A small image embedding model, trained from scratch.
Model: arch preact_resnet, activation relu.
Training: 16600 steps, batches of 384.
Data: 72500 training examples, 87.9 epochs.
Rows from block 2 of a small image embedding model, named by matrix and row number. Rows with one number belong to one channel. Each number is 50 + 10 x the weight over its row's rms, rounded and kept within 0 to 99. All counts start at 0.
After each channel's rows are labels from the 100 images, of 14848, where the channel reaches its highest value: "peak on" is the class under the peak. Only what is clearly more common there than usual is listed. The data: Sentinel-2 satellite tiles (TerraMesh). In brackets: how many of the 100.
# convs0: first 3x3 conv, stride 2 (model.blocks.2.convs.0.weight, 144x80x3x3, each kernel summed), inputs 0-79
# convs1: second 3x3 conv (model.blocks.2.convs.1.weight, 144x144x3x3, transposed, each kernel summed), outputs 0-71

convs0.26:38 57 49 51 57 33 46 39 62 47 56 43 57 46 45 62 44 49 40 43 38 58 45 54 61 52 38 63 51 36 50 46 63 51 42 47 76 41 55 45 44 58 47 57 53 75 41 41 55 34 80 63 62 45 53 50 48 51 59 42 35 40 40 57 65 50 50 32 43 40 53 48 50 45 35 56 33 42 34 40
convs1.26:35 31 52 44 45 63 45 53 22 40 62 37 57 34 60 51 46 60 58 44 47 54 62 53 43 52 52 50 58 49 54 30 30 66 59 57 34 41 47 77 45 50 52 54 40 43 56 34 45 53 45 62 44 60 49 51 48 41 65 33 52 62 52 54 50 56 41 39 38 50 51 34
peak on: snow or ice (53)

convs0.50:61 63 46 42 48 54 43 41 49 65 49 60 40 49 53 61 63 46 62 64 41 34 46 41 53 58 22 42 45 49 47 46 52 38 59 56 36 60 32 52 52 42 62 46 45 43 46 63 47 43 30 49 54 44 43 30 42 48 52 69 74 52 41 52 55 33 53 46 56 42 32 67 40 52 46 43 46 47 37 46
convs1.50:67 49 53 33 43 40 47 36 55 49 40 53 61 46 46 47 43 36 50 65 69 52 41 38 47 44 50 42 47 42 59 53 54 48 48 37 44 60 48 38 55 69 54 52 57 47 33 54 58 54 48 38 48 27 25 42 47 32 36 55 37 45 32 50 39 56 57 68 40 52 56 64
peak on: snow or ice (86)

convs0.114:64 69 63 41 45 52 49 49 68 44 65 64 50 52 52 65 33 39 46 63 57 66 45 56 41 60 43 48 47 47 39 49 63 51 43 53 39 56 56 58 40 45 50 57 42 46 42 57 40 63 34 35 51 55 61 59 52 27 79 43 64 47 46 39 50 40 52 51 39 46 58 46 36 62 42 55 30 49 51 47
convs1.114:43 67 63 34 60 50 34 42 50 56 42 38 40 40 53 54 40 36 35 52 47 48 34 74 47 54 39 46 42 44 45 44 47 45 50 45 51 22 42 27 56 65 54 44 35 37 47 57 57 62 42 50 60 48 46 33 43 47 57 41 51 57 38 59 48 55 28 37 50 48 44 55
peak on: snow or ice (89)

convs0.104:44 59 55 50 61 46 70 36 59 57 34 66 47 34 46 48 46 60 46 51 49 38 43 57 60 47 52 52 49 52 56 40 64 52 45 55 42 81 44 69 64 53 48 61 40 36 45 40 39 50 56 44 43 57 35 61 61 42 43 68 42 30 58 42 61 36 64 64 64 39 48 47 51 42 41 58 48 51 61 45
convs1.104:57 38 64 33 40 61 42 49 49 49 47 57 41 53 69 53 46 61 36 45 49 60 43 43 46 61 55 41 57 37 58 47 58 54 35 44 35 38 55 54 58 34 65 67 52 54 43 57 52 50 50 45 57 27 57 37 45 39 48 52 30 51 38 66 38 58 48 40 53 43 49 67
peak on: snow or ice (54)

convs0.0:34 49 48 61 72 46 65 67 33 70 44 36 54 57 64 50 57 42 61 69 54 57 36 48 61 54 32 53 59 67 69 46 54 47 50 55 53 58 57 58 48 57 46 62 34 37 55 40 49 42 57 59 48 42 65 48 46 59 59 51 64 42 53 59 51 48 53 46 46 53 29 39 45 40 56 47 50 42 59 73
convs1.0:61 48 47 59 50 47 60 44 42 49 55 58 66 46 61 56 52 55 53 49 64 31 44 37 59 49 53 56 73 65 41 61 48 59 36 44 34 57 43 58 56 49 49 65 44 56 52 49 50 52 82 45 56 54 50 63 69 75 42 42 52 67 47 47 52 62 45 39 48 45 49 48
peak on: water (29)

convs0.124:62 52 56 53 58 53 58 45 67 33 36 45 52 51 40 67 43 21 64 56 30 48 50 45 55 48 44 48 63 56 39 49 35 60 34 64 63 65 54 49 39 79 56 62 57 57 47 44 55 51 43 41 51 44 40 42 53 61 72 45 56 47 52 46 58 61 53 46 46 52 54 56 60 53 37 52 52 54 43 69
convs1.124:43 35 45 73 52 37 38 34 53 49 59 39 44 30 48 49 42 56 43 57 46 33 51 46 52 65 58 58 40 65 70 53 60 59 38 57 51 44 64 59 57 46 41 59 57 64 58 30 41 35 50 51 55 43 33 54 45 61 59 41 49 41 38 49 46 46 39 66 56 62 44 62
peak on: snow or ice (86)

convs0.137:62 41 53 47 98 49 58 45 46 39 39 63 41 41 47 50 50 51 45 51 47 54 45 46 48 61 57 59 36 32 41 58 49 42 52 35 42 65 52 38 47 52 56 51 44 55 48 52 44 53 53 39 44 50 46 55 61 43 66 51 36 52 51 41 51 56 69 53 27 35 49 52 34 45 48 58 41 32 54 50
convs1.137:44 53 51 53 37 33 44 51 50 44 53 59 54 47 45 52 37 38 45 51 36 56 44 38 64 46 36 45 44 30 46 37 51 57 32 64 49 50 31 49 52 54 69 65 38 50 45 51 64 42 50 61 40 40 56 54 56 39 53 45 62 57 54 67 40 32 46 56 34 31 49 56
peak on: snow or ice (56)

convs0.33:51 41 70 48 49 53 54 40 37 41 64 43 52 56 65 46 31 37 50 70 62 54 38 49 59 45 42 46 48 37 52 45 40 51 44 58 57 48 50 39 41 41 60 57 45 44 40 49 82 78 45 45 56 45 54 47 66 35 47 39 54 48 42 58 49 37 54 43 45 76 45 39 46 53 46 51 40 43 38 44
convs1.33:77 58 43 51 55 51 60 48 64 58 53 45 41 45 66 51 44 59 48 47 38 43 58 56 50 47 53 39 27 55 45 65 44 54 37 51 53 32 38 30 53 44 59 57 51 49 54 61 57 55 44 51 54 60 71 50 44 43 52 45 73 42 68 45 50 58 52 42 55 62 48 39
peak on: snow or ice (41)

convs0.49:59 35 43 45 51 66 61 46 55 65 66 62 51 52 56 46 48 56 50 48 59 74 42 54 55 53 47 66 47 53 57 47 65 44 44 27 51 54 53 59 30 79 56 61 50 58 59 42 60 58 55 53 39 39 60 56 49 64 49 68 47 49 52 51 52 52 70 51 37 49 56 67 59 42 57 41 42 30 49 57
convs1.49:66 35 43 73 68 49 36 46 50 55 46 59 47 45 50 45 59 42 44 47 37 59 51 31 75 48 45 51 41 38 49 37 48 49 43 61 40 30 34 65 59 44 56 71 62 64 59 56 47 49 50 46 62 47 48 57 64 49 61 48 44 47 40 44 44 38 46 54 28 63 53 59
peak on: snow or ice (62); water (28)

convs0.18:52 58 50 59 54 49 59 62 48 41 42 49 56 42 46 50 55 50 51 70 24 41 35 46 47 55 56 59 46 36 63 46 31 51 34 42 50 60 45 65 56 48 54 66 56 44 43 64 42 40 37 51 51 65 51 49 61 36 75 43 45 42 79 62 60 45 57 32 43 34 48 52 50 57 48 38 53 47 52 45
convs1.18:54 39 63 40 53 59 42 43 53 51 46 57 40 39 54 49 47 55 51 44 46 69 72 51 31 59 45 48 51 71 60 56 47 46 45 50 60 43 29 67 48 44 58 48 48 67 51 57 71 41 45 48 50 33 47 38 56 46 54 41 40 55 38 64 63 50 34 36 48 64 61 63
peak on: snow or ice (54)

convs0.127:51 73 66 34 59 39 37 58 64 45 64 59 57 53 51 32 47 54 34 41 40 52 38 42 42 44 50 42 57 41 48 35 31 39 65 47 43 43 32 41 47 38 46 55 50 47 58 40 51 46 44 49 49 56 67 41 57 33 46 52 48 44 71 54 62 53 58 49 70 44 51 50 40 63 42 67 55 58 39 59
convs1.127:63 45 49 57 46 62 66 55 52 58 56 39 59 63 50 52 44 43 53 47 43 51 50 44 53 68 57 64 64 57 47 26 39 53 54 54 44 72 40 36 54 43 65 54 52 39 43 40 71 53 42 44 53 47 60 45 46 43 51 57 67 48 31 45 47 60 48 57 49 64 55 58
peak on: snow or ice (64)

convs0.56:52 34 40 35 44 44 56 33 64 30 50 44 39 55 30 58 32 63 46 45 45 40 57 57 38 44 48 72 49 42 47 34 62 57 40 47 51 31 46 50 44 42 59 58 51 59 62 48 40 51 53 58 54 57 65 35 61 42 63 69 58 42 63 40 51 57 35 55 40 49 41 57 67 54 41 40 44 43 50 54
convs1.56:52 55 51 42 50 51 43 56 36 56 41 65 45 56 71 39 39 31 52 52 54 71 62 74 44 54 57 44 59 71 63 62 70 53 51 48 47 31 62 63 51 37 57 43 33 61 47 48 41 42 43 50 45 57 52 41 43 41 46 55 56 61 63 40 53 57 43 40 54 51 43 51
peak on: snow or ice (68)

convs0.136:84 70 44 50 31 47 58 49 57 38 52 48 41 51 32 32 64 53 56 51 41 57 43 55 40 45 60 41 56 42 51 51 32 47 51 61 63 54 43 47 28 64 56 57 43 47 38 61 48 42 48 46 53 65 58 39 54 46 59 53 40 46 74 50 59 52 61 39 56 53 53 49 31 51 33 57 54 47 48 42
convs1.136:63 55 60 67 46 67 42 52 54 53 55 41 57 52 30 34 40 62 55 51 42 27 51 45 41 61 64 33 50 61 44 59 38 36 52 52 37 52 45 53 59 58 23 46 60 46 49 33 68 53 38 42 64 48 47 64 36 45 64 49 62 57 57 57 51 48 66 56 50 49 45 43
peak on: snow or ice (95)

convs0.3:57 64 62 57 46 55 42 37 50 45 47 53 52 43 45 52 54 51 44 64 43 46 41 61 46 59 40 45 46 44 41 46 48 46 58 53 44 50 35 50 50 41 28 46 41 64 55 54 50 54 75 50 33 40 69 55 65 49 39 76 64 43 51 40 42 45 47 42 50 44 59 40 63 40 47 38 82 53 29 57
convs1.3:72 49 47 34 33 52 45 47 56 53 44 64 22 53 60 51 46 51 52 46 57 66 43 50 54 56 39 49 46 38 47 60 47 50 56 54 44 41 29 46 37 43 54 48 59 44 50 45 66 42 46 44 54 35 42 22 54 49 53 49 54 51 41 49 41 41 42 40 46 51 58 52
peak on: snow or ice (91)

convs0.62:50 45 54 46 51 38 58 81 65 37 38 32 47 62 48 64 39 69 27 63 52 56 39 45 49 62 38 45 29 43 46 42 32 48 45 52 56 78 42 52 43 52 50 42 58 39 49 44 55 60 65 42 40 50 52 62 50 58 49 57 52 52 49 49 55 45 38 39 60 51 63 41 47 60 41 46 55 60 48 54
convs1.62:54 49 68 45 44 40 63 40 44 40 41 57 54 52 67 41 49 55 57 46 46 61 50 54 41 50 54 53 48 48 53 56 35 62 59 54 36 35 50 60 43 55 45 27 44 63 60 47 44 60 45 53 56 48 54 58 40 53 44 47 59 67 44 60 58 63 68 46 47 51 60 54
peak on: snow or ice (60)

convs0.34:62 58 44 51 44 56 59 37 55 54 73 49 65 61 56 65 60 47 56 62 52 51 40 56 34 70 52 56 36 57 50 39 56 57 38 32 48 50 42 55 33 53 51 53 41 60 60 53 39 64 41 22 35 49 50 57 50 65 66 37 56 48 58 45 51 61 42 45 47 42 56 38 59 35 56 47 61 57 63 41
convs1.34:70 49 38 44 35 68 37 51 52 45 38 60 55 47 37 51 44 44 49 48 65 47 36 51 57 52 37 51 47 73 66 31 33 49 60 29 71 40 50 46 52 52 54 49 53 52 50 62 38 52 54 42 37 34 39 50 57 41 37 50 58 56 44 35 45 41 41 54 54 58 71 60
peak on: snow or ice (91)

convs0.48:46 55 41 38 36 46 40 46 54 56 27 41 25 59 65 51 31 43 60 53 33 56 51 45 55 48 41 49 59 76 57 45 33 43 36 46 57 50 28 34 43 42 52 56 46 44 44 43 57 38 57 40 49 50 51 49 57 57 51 44 48 36 52 49 48 63 54 36 56 32 56 57 49 59 50 62 32 37 48 40
convs1.48:45 49 62 47 51 61 51 61 56 32 49 50 45 65 54 69 61 47 52 44 66 52 27 53 42 61 44 44 54 60 58 59 35 51 33 42 57 47 39 49 51 47 59 43 45 57 50 27 57 41 64 40 46 31 50 33 49 54 48 50 62 53 64 50 43 62 50 57 58 57 51 65
peak on: water (31)

convs0.91:44 46 45 49 49 48 49 46 53 62 44 56 39 40 41 55 54 55 59 55 38 52 48 68 47 72 34 34 56 31 48 56 56 49 41 52 50 68 49 33 62 38 56 40 53 55 43 53 40 46 46 63 40 47 54 61 52 71 51 49 61 37 27 50 44 51 59 27 59 53 32 63 42 63 44 41 63 69 48 55
convs1.91:50 49 46 74 52 39 62 53 48 48 58 58 68 32 81 55 42 49 38 38 56 63 73 56 38 43 41 59 50 43 70 45 56 44 46 56 58 45 65 49 51 34 54 64 45 46 50 40 53 43 60 59 43 43 32 55 52 53 42 43 48 46 51 50 53 61 59 45 59 41 42 67
peak on: snow or ice (79)

convs0.118:43 55 60 53 49 56 53 59 59 38 44 45 51 60 40 45 28 33 55 60 50 46 62 49 75 34 52 56 47 71 49 44 43 60 44 37 52 47 53 53 57 40 62 35 54 57 73 49 62 63 55 67 36 36 32 54 53 61 43 48 70 63 40 50 46 54 39 50 40 49 41 65 52 56 42 55 66 46 47 41
convs1.118:55 55 41 54 49 44 66 70 34 38 53 45 45 45 50 38 63 60 51 62 51 48 39 59 44 57 56 55 68 54 69 49 46 66 47 32 45 42 63 50 47 48 34 43 39 48 35 36 39 65 57 48 46 49 57 46 58 37 47 61 55 36 56 55 35 17 53 58 37 44 40 33
peak on: snow or ice (69)