{"avg_pool_shortcut": true, "am_softmax_margin": 0.2, "beta2": 0.99}
Rows from block 2 of a small image embedding model, named by matrix and row number. Rows with one number belong to one channel. Each number is 500 + 40 x the weight over its row's rms, rounded and kept within 0 to 999. All counts start at 0. Numbers have three digits each.
After each channel's rows are labels from the 100 images, of 14848, where the channel reaches its highest value: "colour at peak" is the nearest of a few named colours to the mean colour under the peak; "peak on" is the class under the peak. Only what is clearly more common there than usual is listed. The data: Sentinel-2 satellite tiles (TerraMesh).
# convs0: first 3x3 conv, stride 2 (model.blocks.2.convs.0.weight, 144x80x3x3, each kernel summed), inputs 0-79
# convs1: second 3x3 conv (model.blocks.2.convs.1.weight, 144x144x3x3, transposed, each kernel summed), outputs 0-71

convs0.119:483495484568477481533469474459514441535483464451557518451491478493479476441470499459453475445551615440435495549524506533531497528529402532440436564511463508503545539502443529476520460535537434435459529512524515502462511526428490464494474480
convs1.119:460474536482501468497462484457449500507525432499495417474480494488484500483517549457522567538471559470490453526474504474534445472478512436427516451480490536530512477477525482514440514548462515470534445488484593440439
colour at peak: pink; orange
peak on: crops

convs0.61:458464506504485613483464461466529475573548460517422635476531542507528541514469511440485446486515484474482524443486487469495472511490497448528472485471485466538441457518447480488524563458440517511481491524549424490454505492460546471464434468
convs1.61:498421497574368500451460552495534521502557542470486471538470437485463442456514486536480486456521509465495579484539482448446456511475533482513494419609445555514545480544542491492479477506540512491541497562457525509438
colour at peak: brown
peak on: crops

convs0.55:489533493518470510478546467509508414465481476461440470487554435437483441489488480564461430431389502447492441439435463494533499557439484449505491489484500522507467536526502480464541492540418489488524495496479462510456453473502486506587451454
convs1.55:484498460461512456512493465595455508504455513529484481494504520431455456455484481413541438432531487427481539509506453406519504469461515434481500465464515488497581519415541513426507444513538478483460512547482447520490
colour at peak: pink
peak on: snow or ice

convs0.110:490449493504537500490517526400490569497524481511535485591465440481434517550496498543487507474498497463564473434440486460469577561516517425536457396537484480456454449463519518448493549505471489480517508413520488444503453518510473485510459531
convs1.110:503516485545499474467511529499540523490529464441463498435488448466501564501528510548543508472502547463478608549509444555511469546448451464526424461466499511528486506531506446469475496443519493493528505425498401535493
colour at peak: red
peak on: rangeland

convs0.59:536504473451481456534513503486414521486434454467432531576451492524479473483554462546490552486553563498479516499562474465482387526476486450535499524528491530521532560555453484509581503452552498497480507494574545544485537549548465458512444509
convs1.59:545562508438544495438497497493498541435529566478501465513480554522543528585444532444529570540479521453447504477431452505450435512472531474501532461472534541543555509496512470516541535520441536438527519553455447477419
colour at peak: white
peak on: snow or ice

convs0.140:509486485474532502480493473525527471471530568501455631477539504508469551534462525560550550496501416526567481511571436516437513441469563494548482489476455464481486525463499591467564477404503528514510496478556509499499496528553457461515496483
convs1.140:519484499473489559484512476592457513492565518497556578476505518479443491507484474459505498476580517510471435469429442530515581493508514482484482497485484529570435479551541434527534453461455490490566570468449577562509
colour at peak: white
peak on: snow or ice

convs0.87:452533459534494584488555538492544521549511519525559482475502435434478562453512479526516499446527563484558466563522510461479422475502513589464473487459480457501552490510586537476489509517538535566472489599466494525517508461509475479473495414
convs1.87:453512495510516534523534439496545464550500484489501503521547518453516485463420575554497508589448499541534531416558501476522490570489448543529488491512502483506474522501447461522469499531550538480508480526574506472574
colour at peak: pink
peak on: snow or ice

convs0.5:488543519469489441416536557532509590500459504483556448491549475475486529489523505509519471496459477425496479489395564454449508496453570489451488485443487493462491496486454508432492493546446544534498488522476547563435582527564521503457503457
convs1.5:484550468521451490507549499526484524554475522447488439503512488490534505508457562520473540505568539577411453466554478484515484507527505472482525448528536505460495516470472487510481454488446444432473517428444445514466
colour at peak: grey
peak on: snow or ice

convs0.97:531489469463512500523398486455469512548541506513539499513527497484498473454514471459511494487523499486667497483445597461509518557490551626522475507528517520472507516482469521482565447505561494519531473471573474467461490494519457483496471525
convs1.97:421512448501532518511521452501465531539449462481494558480506473535492526555540502531504531530540479504462520471469512480534494497493456513525479573530483527492534489563488498416600420464491474470515482389502540494472
colour at peak: red
peak on: rangeland

convs0.12:503534517489456479435506461502424528533496447474506453472496478508421488503402503431496467454493434451524476485475558498488466501525473425504496448491469463463547492500548456489453515467467457493508496577581482578460492555517560408458461506
convs1.12:534500482477459444516501549454496553565573467437528544603558584524488454505411574523542490523509530421486459462441461534446432555555526524538505517538498504534547526438403492483522514488517449484504494531567521472477
colour at peak: orange
peak on: rangeland

convs0.112:515484449486506478482534508474504446507527460513488435437519478492473513503499511425526658452500454518508480469482468493474633492487419486534487484478494527492484449506566486442525476433505433516545503504464495462458533526419516485468471526
convs1.112:514476487516513443438561510485532458510519532425512507480522570447573478436530524480565443455547520495436530481522497610464512479517541462495543470563482439504477500503488485503565488548517442523491451509536569519449
colour at peak: black
peak on: trees

convs0.20:483536550500462520500571480466521500600434441624526495488542501512475459566471436505492502503514436426596472495487538445476448497479454428505531492492486498447511489522508541466451574495564509469475529488495485499473504449439489526467485518
convs1.20:497478451474522483437472541423494471484510497482564602504546493462535457535437485494509435566527469472513571469503440443454543503555434484527501427592486506552575452557462560506464480512493499540489518470500487600454
colour at peak: white
peak on: snow or ice

convs0.13:569464585510482495476445443542549486502529487520494518498478470526556547503502489560568511422428526453520464527486527454378577501514500562499525533493493434506478491484460512618517524510515478489496452522536460516492515476517492531487429551
convs1.13:543523481451467424491475433505512524445542457483518475513486490467487532577434416493507478472523381507508462475471572524508551536504480463518500504451470499483467480472504500535523455445490480540519495510492474514501
colour at peak: white
peak on: snow or ice

convs0.130:517450538535444447515508513452473537579540521543512500499563524525439523531520501476491566501480483516520566473461523488420428493415478463509477479492475520489526507417528551578527556521572558493522484513478563427527433501507442488542546489
convs1.130:519510422496448568513520502492558483555473494514423482472455509469533486522447538420584486477467519473526557462478540503537460503436511569545492506499546551475568482530561433568476419451460496456502464511522449456463
colour at peak: cyan
peak on: snow or ice; water

convs0.95:548593500503520465512523556491496492411483478521433490483591454462433577484505516525521479435484474465457510494558448503457526501529602524552549483457566481508507508530539501507427502466469505537475515572555556542495481509534457534482455499
convs1.95:453503481440497522540433432480455515508500546514550521560515417456490525474526539480462530536495548510494578494510503517376488457512504517513502495506489519534524469513494572543476491476448527503483532395508510483552
colour at peak: grey; pink
peak on: snow or ice

convs0.25:500466537481537450434477535416474485483522473517469429460484409478455511458487442481519482443489562465437479505503469538534535457510561487544430469498509455501438483512443440575467451502496428565515480540538525461530470466507495518414478499
convs1.25:462468511430480491547488473545522453457474492461501447501435482516542374492503489447428487445477473519521592455427488486490481513508483481426472465475518466422473468555419473452462455515528475531534433431468428444491
colour at peak: brown
peak on: rangeland

convs0.84:493532491540464422499445562492501472482504541536575660533536474508466505530453485521495502513477585535529539467576484566473447501491534577476482482562497475523489468571478445552496520538501492467415466487474496497498492539506498506466508518
convs1.84:496473478473475450471482418490491487507552582489533504439484555481495501579415404548523499505515407469472530529500508470461495522489442459491458498413475526519433484510497469540486483516495469515518584479459443500450
colour at peak: white
peak on: snow or ice

convs0.101:494474509507505431471487476507458479532511473505499509450414425506442524478435487544523511517450601457506510518420474466456479557467504523492497459508450479482431428446515531452562488501474496464536481450484473535459544492535422567527582450
convs1.101:454521558474473461474513470527503526524534493525486506481490447522534574456497470443569499479534494472576524555591508513510515470483504449468463469481497487487520603520517507525470488523522424460483569465486435479515
colour at peak: grey
peak on: clouds

convs0.24:520553516458496526521529525530420537480535499487547554486560434529483475434502382502553535459505498462471513551540535514441510544447558467503479508416492494518476459440495543515542497488523450457458544497507524509551521466424517502479595448
convs1.24:395472630533456457479484504483480507512520451516469541529563490494476535508502482466565508554533543486464496466535543459472498441485453495537448497526567465510494529485460486521530454500450484486487493545454493512589
colour at peak: white; pink
peak on: snow or ice

convs0.38:529465560504444456530429488545477543520526458545491479443501436516546435498564545516521505490483512568470486429466519556498475493492600474476465499512481519544462555482541472505502468511441569544442560514505470581529442478576532468487509552
convs1.38:519518479492497425515550509510466543430481424502480485464522483455442477522535430536446533484548480531560481540474508476552438473494448503490561480523468506514478433506499452448484573374520573494472491539460469521445
colour at peak: cyan
peak on: water

convs0.103:468528523512494482540647497508581537464448491485506521466496366530518534511554553540448485455467479531545533498514522462467536485476504466516491488469527495466471529451445444511516574487521517492466437526603523502526513492480510532506537543
convs1.103:486519495462500454493505543483501487472479470491536501474613432517469489518535433551480425456516521550491551450574497563545481474539599464449493491455457494445537593441487580515458507525467468557458511479557451480461
colour at peak: white
peak on: snow or ice

convs0.74:541517543549534576478542508458490467494514542539494565509583492503591538540484510480453556378483556509486493525562465499506495494469505500468485521521479506460520499545592503505516491429485476458518510438534436537427476450578458480511532492
convs1.74:496535517551464470527513449507525479501534506552517551449466453403507475484478478435564452524490517392480477511477469534477483469523475502455593459435483490497515441443468472540490520488460577446427503543433521553493
colour at peak: grey
peak on: snow or ice

convs0.11:502470535530502480475436468526543515544521520497495629517547531503477524460479493560445440480478562430496466466546498532553476545489559504472493461510508516495460502462454632606456480497514466489535534499504500451515511497496484559531538437
convs1.11:552454522533523461518487520451473505546540487487468500593480498493495502484416474519533487568516531491513474583449543497497498497474505513593473467514468450464492478515514456479502500426571476528501581508526520614437
colour at peak: white
peak on: snow or ice

convs0.78:439616539487490499469502553571583611504552526491480531465460479479463536475490527495517449476498503474435508507474533493480512497587511526454519488497610484490582518533495539541434540530502476480514477457490524539514564528481507550542505476
convs1.78:508519502516533488541518548549481540494505410479495510486552495532513449508473510498491446530530528458456432552553510448438432445599486526485426521518492458458543539480507512569469529487477406508542512490523504528515
colour at peak: pink
peak on: snow or ice

convs0.141:507493490620479455485510522491509447491495506477527581505497470470523501487481540479493424545483474624468531542521514505485548520551479523524556473486607458529501474522496467578460506483520410491509500546471531477538497488480584508491555429
convs1.141:521538549458475529476479544532488418520485495459449511571520456503481594483537545480445522441499452511445513515496481477555505480441477491549544539435507501460512499505460511487457511506556469585532493412530537505442
colour at peak: white; cyan
peak on: snow or ice

convs0.21:503486557493519558459460504497495500452526505496460533429512471558441535490538425519452458462462536550485482519530457478442495461602474556494514514489447522484507527495489538661457539531525507493481483446502524501532569441503439483492479479
convs1.21:483505475484477469534448483492487448540569492527510530489538529452472525604455446431484533464496432490522520512465486528518550497557503474501455512525431502483500501530520497566457488504535476546504417556477536493467
colour at peak: pink
peak on: snow or ice

convs0.67:589486560524537428509425467475502511549471457523508527453524515518528482512519398492475492422541495493445564468493537478496499535472477473476467572518424559539532462407474482505458500575503532484530549547463556559491488510525467499502439516
convs1.67:515537547514481507494478472498490464522478485490431419546525482479468470482453493472479471580546482486553506456455562442552451535532531555463514490575552436497519522499437499493530499516476440413411567492467441440441
colour at peak: black
peak on: water

convs0.70:433496501524505489497520541389468433497510480437490508526520432490502498449554500603424444478627497483579489552504546522504507468461496533475465515470453484439473468563539531484533465449500499515532559526470514506552513459486493491481475511
convs1.70:537519543548525468552460523515546469478520443462444511482549529481524580554531471552460532497506546433510496438504512474575446494563554514493532467510558509469502521562485546468505504560520512450472545498539541487478
colour at peak: brown
peak on: rangeland

convs0.7:562487508493532459503462468484521556464494546469437497538462531466480456497482528462538508530515465470543452505481470522489645518541443518607473515597483472558504507523552448518552473473456454502542484562494523500495466515497549473578474476
convs1.7:510555456478447479489479450543490534522432533482504569461498411533578494518468540536467560442440477516518480499519612494450580515521492519544495556471452524543524484401507518494525526526492521511445471591548446530484
colour at peak: red
peak on: rangeland

convs0.77:456520526514544502503491528593479485470515487442451474549482482614536468507481495489484407451490416499491486410430464508476504536472575416544514497492496494511443528536538490529443497527524460463506499501485460450410514522577507521491515490
convs1.77:506508503546524513515490475521512514515544514444515415606576450496486507504575488523521510446475468550501486567497573529501407489483448492596435513456501525478544515542585481524500447557522549433445486449552463514493
colour at peak: pink; white
peak on: snow or ice

convs0.85:441561473535485518508471550570489537486475498475579502487443471478492470539490454547473456501477487488610424528425538521456522507484560464482592493477451502585484450436466499489508457454497504430497545594480496492496493466479476479507461511
convs1.85:545453496477538484530472519482508508503463471450497510553522507503504471504541576574457422514464540522529486470524528477460502522522458476538493532451491541515467522535498500515532442469500448487491567528495426572476
colour at peak: red
peak on: rangeland; water

convs0.40:526488563505491386487486482476529485464549477496420535488523491500527564484491511406469599492474452501462466512487486492607507481509527465516583507538486546505444510454472467500534496519420468469421444465499488418534466489469491499493512529
convs1.40:521557543453502459488511588498480493411500482506502488506536490551529505515503497533448517517504495394459427469476460535504518474565493442518526539464483585497556485603474505407526441489484478477592504416472478473473
colour at peak: black
peak on: water

convs0.69:425516522546545548453480460502467519495451550474503535554519482450515537491468440436534498521504492549506546443543585550473535502486503516415487512508521535507457496549490520509499474454467470414560505424538523464563463526524522530587538419
convs1.69:552509539434499486486518572570419509518535549582502520438553401495487489441387504414532522520511501527515506472426525519544492526576538564526466458475544471491440533435534527458519472487454464510504578484540437500499
colour at peak: grey
peak on: snow or ice; water

convs0.111:463486561438483450494478596472523515458496545459539473504421528484482438495465454585487514496543500515436497458543484560546566564479494550555493526507521564477489448538476485505542452499553510422503479516487524488523500479531461615472537504
convs1.111:487457478539520443535504486446544493477480438469532502467479468574492525470488472521441478495519571495550423455486491568561532465507432478418494504518493456503486473483477495524488526462457460530502464518542466525467
colour at peak: grey
peak on: snow or ice

convs0.133:506523511462456468470477529515516538519559535485540497523639541455583485523464629501515515518487563443468492495472491495521490520512481481530506514536481510525503600507505549586466484552469533500535488475479522505483422476457478452471515576
convs1.133:437470444511462532529504505538528484495476382482476519558531530533497470469447450528565446507508516486469495464493529520599428478496434527515591473487450568518550475488472493476519502513516443551497505510504508461533
colour at peak: grey
peak on: snow or ice

convs0.31:504523472578496485512472526470506498541519449480434581507460528482536550530460531575528456503481522491489503541524451521471424498538465521468571459473500479559416438503452486585509418477500486520548518499490473526530444484474422465425563487
convs1.31:450465466513508572424511464432507527493457484478485550472523552480414522501512443506484508542448384476534477507499485484421506510493596536486555525400432485515499458521483558515527556436496477477516541484476515451444
colour at peak: cyan
peak on: water

convs0.102:511454453429466474494502496488542545470532517565524505534484475506533504481492537565505497496449491499488407513498443551480545565504477511480522513525473547511461500485504457616439425492582462473518535511458497411513493518531501514439526381
convs1.102:512524416475483536503508456562543490567427489505433492452508520419522498533505432530588511468437487537530492473419505459405406526569458495458526509451519432432500474469538492513505487510561451502527487521531470597522
colour at peak: white; pink
peak on: snow or ice

convs0.2:583479565487539488516499532502485507498482480480550446500441501530474552482469472517482491415557570456504555545487507459530476533466458477500500471476561440554499467444536518429504481574519533525492573509465475500531517484460510603501605445
convs1.2:515504607436513456473458450490550467522484472406405463531528555475572509453506475483493456597564472508428527540547586509489472446462481514475486536458536480498502532457478493559501499541545534472475512509468501484517
colour at peak: grey
peak on: snow or ice

convs0.90:467536477511586486499506484481527508413516529447423486487482503462482567483457455474524477493489402495472519527493426463430520545467518483518522503532508543490478459594560468467494488523517502509488470450492476466438472452430418445553436449
convs1.90:472508501486554498476452450479480447492494487488410482459447537448534483503460506521530526467551482537485488616427482542507475519467508482431461485463465460492568520456557514456541488447484491500553549505475459498431
colour at peak: black
peak on: built area

convs0.82:530499541561496523448592550499534430487454515428435444516457497489532488486477557555473594436478482449485555499543513448489483479465505549519507583459539437462504468459487489543565528457424538464479466502541494567487487523481519500510487524
convs1.82:509480520504476436516572465450484485512452575476570492534516447453475519470439464515513479517509523465506547490519441448459482502504642552486461515501537516572495477448560437459512534484444588447480411590486473530526
colour at peak: pink; white
peak on: snow or ice

convs0.72:521492506554440500502495540549569547457507497464467471506617491474492533410476481455456483529475436444479563525485484498467537586487539568540502485447454460525511422453501454478510408523460481470453493469524525463499474522470526452473527533
convs1.72:521548498494498515460501560527471554446476515517516493483493474400522480503586523556471508518440527483565521471448502457433562485445512452483454499502415566545527475426449427490452483460471553557425537518494494482519
colour at peak: grey
peak on: snow or ice

convs0.23:560473488490503479573479488556543492532493485516518493465471407503544531567492494527510507487503478498497557416488403555505530474545532612480577483576455545523501505481463423523478497458477552544531511552515485513565513476479489537444496444
convs1.23:510505514540515516505450477375528518493549472458512534517553508551440493496472525537450475485442436499571549433541470573432480510554516533481483456479470577488481498554470568549454416477479505486485453437521510477484
colour at peak: cyan
peak on: water

convs0.135:518507525489451517462614483519573504488475515499423448520616545551432438455506472471522513491443472499482532512466499534502497460523519633487470496466530480454506434466540470565487496492459470512520507464550512465508461510475450507550474489
convs1.135:488510421427520494541487453498483506525453519556546504480462510542557361503532460526508529514436481478412517527479507511513512462491460488489481487486488505549475483465458506495496551508493426428512414505473524445540
colour at peak: grey
peak on: snow or ice

convs0.71:460450469476474439516546494557490558454554523507514484553472454515453459469503551525466543517433545489474529595479521501511500520445519449509421501478542484494431589530463504526465552532569459455497486472481507504428492527523536477431573556
convs1.71:519487497462504462507483437475507509497491516474573418459491551438572600559489496534488470483516459548504551486488566482479470539494451461562485568491537532466519478482547494454437488558590470444482513496484423517500
colour at peak: pink
peak on: snow or ice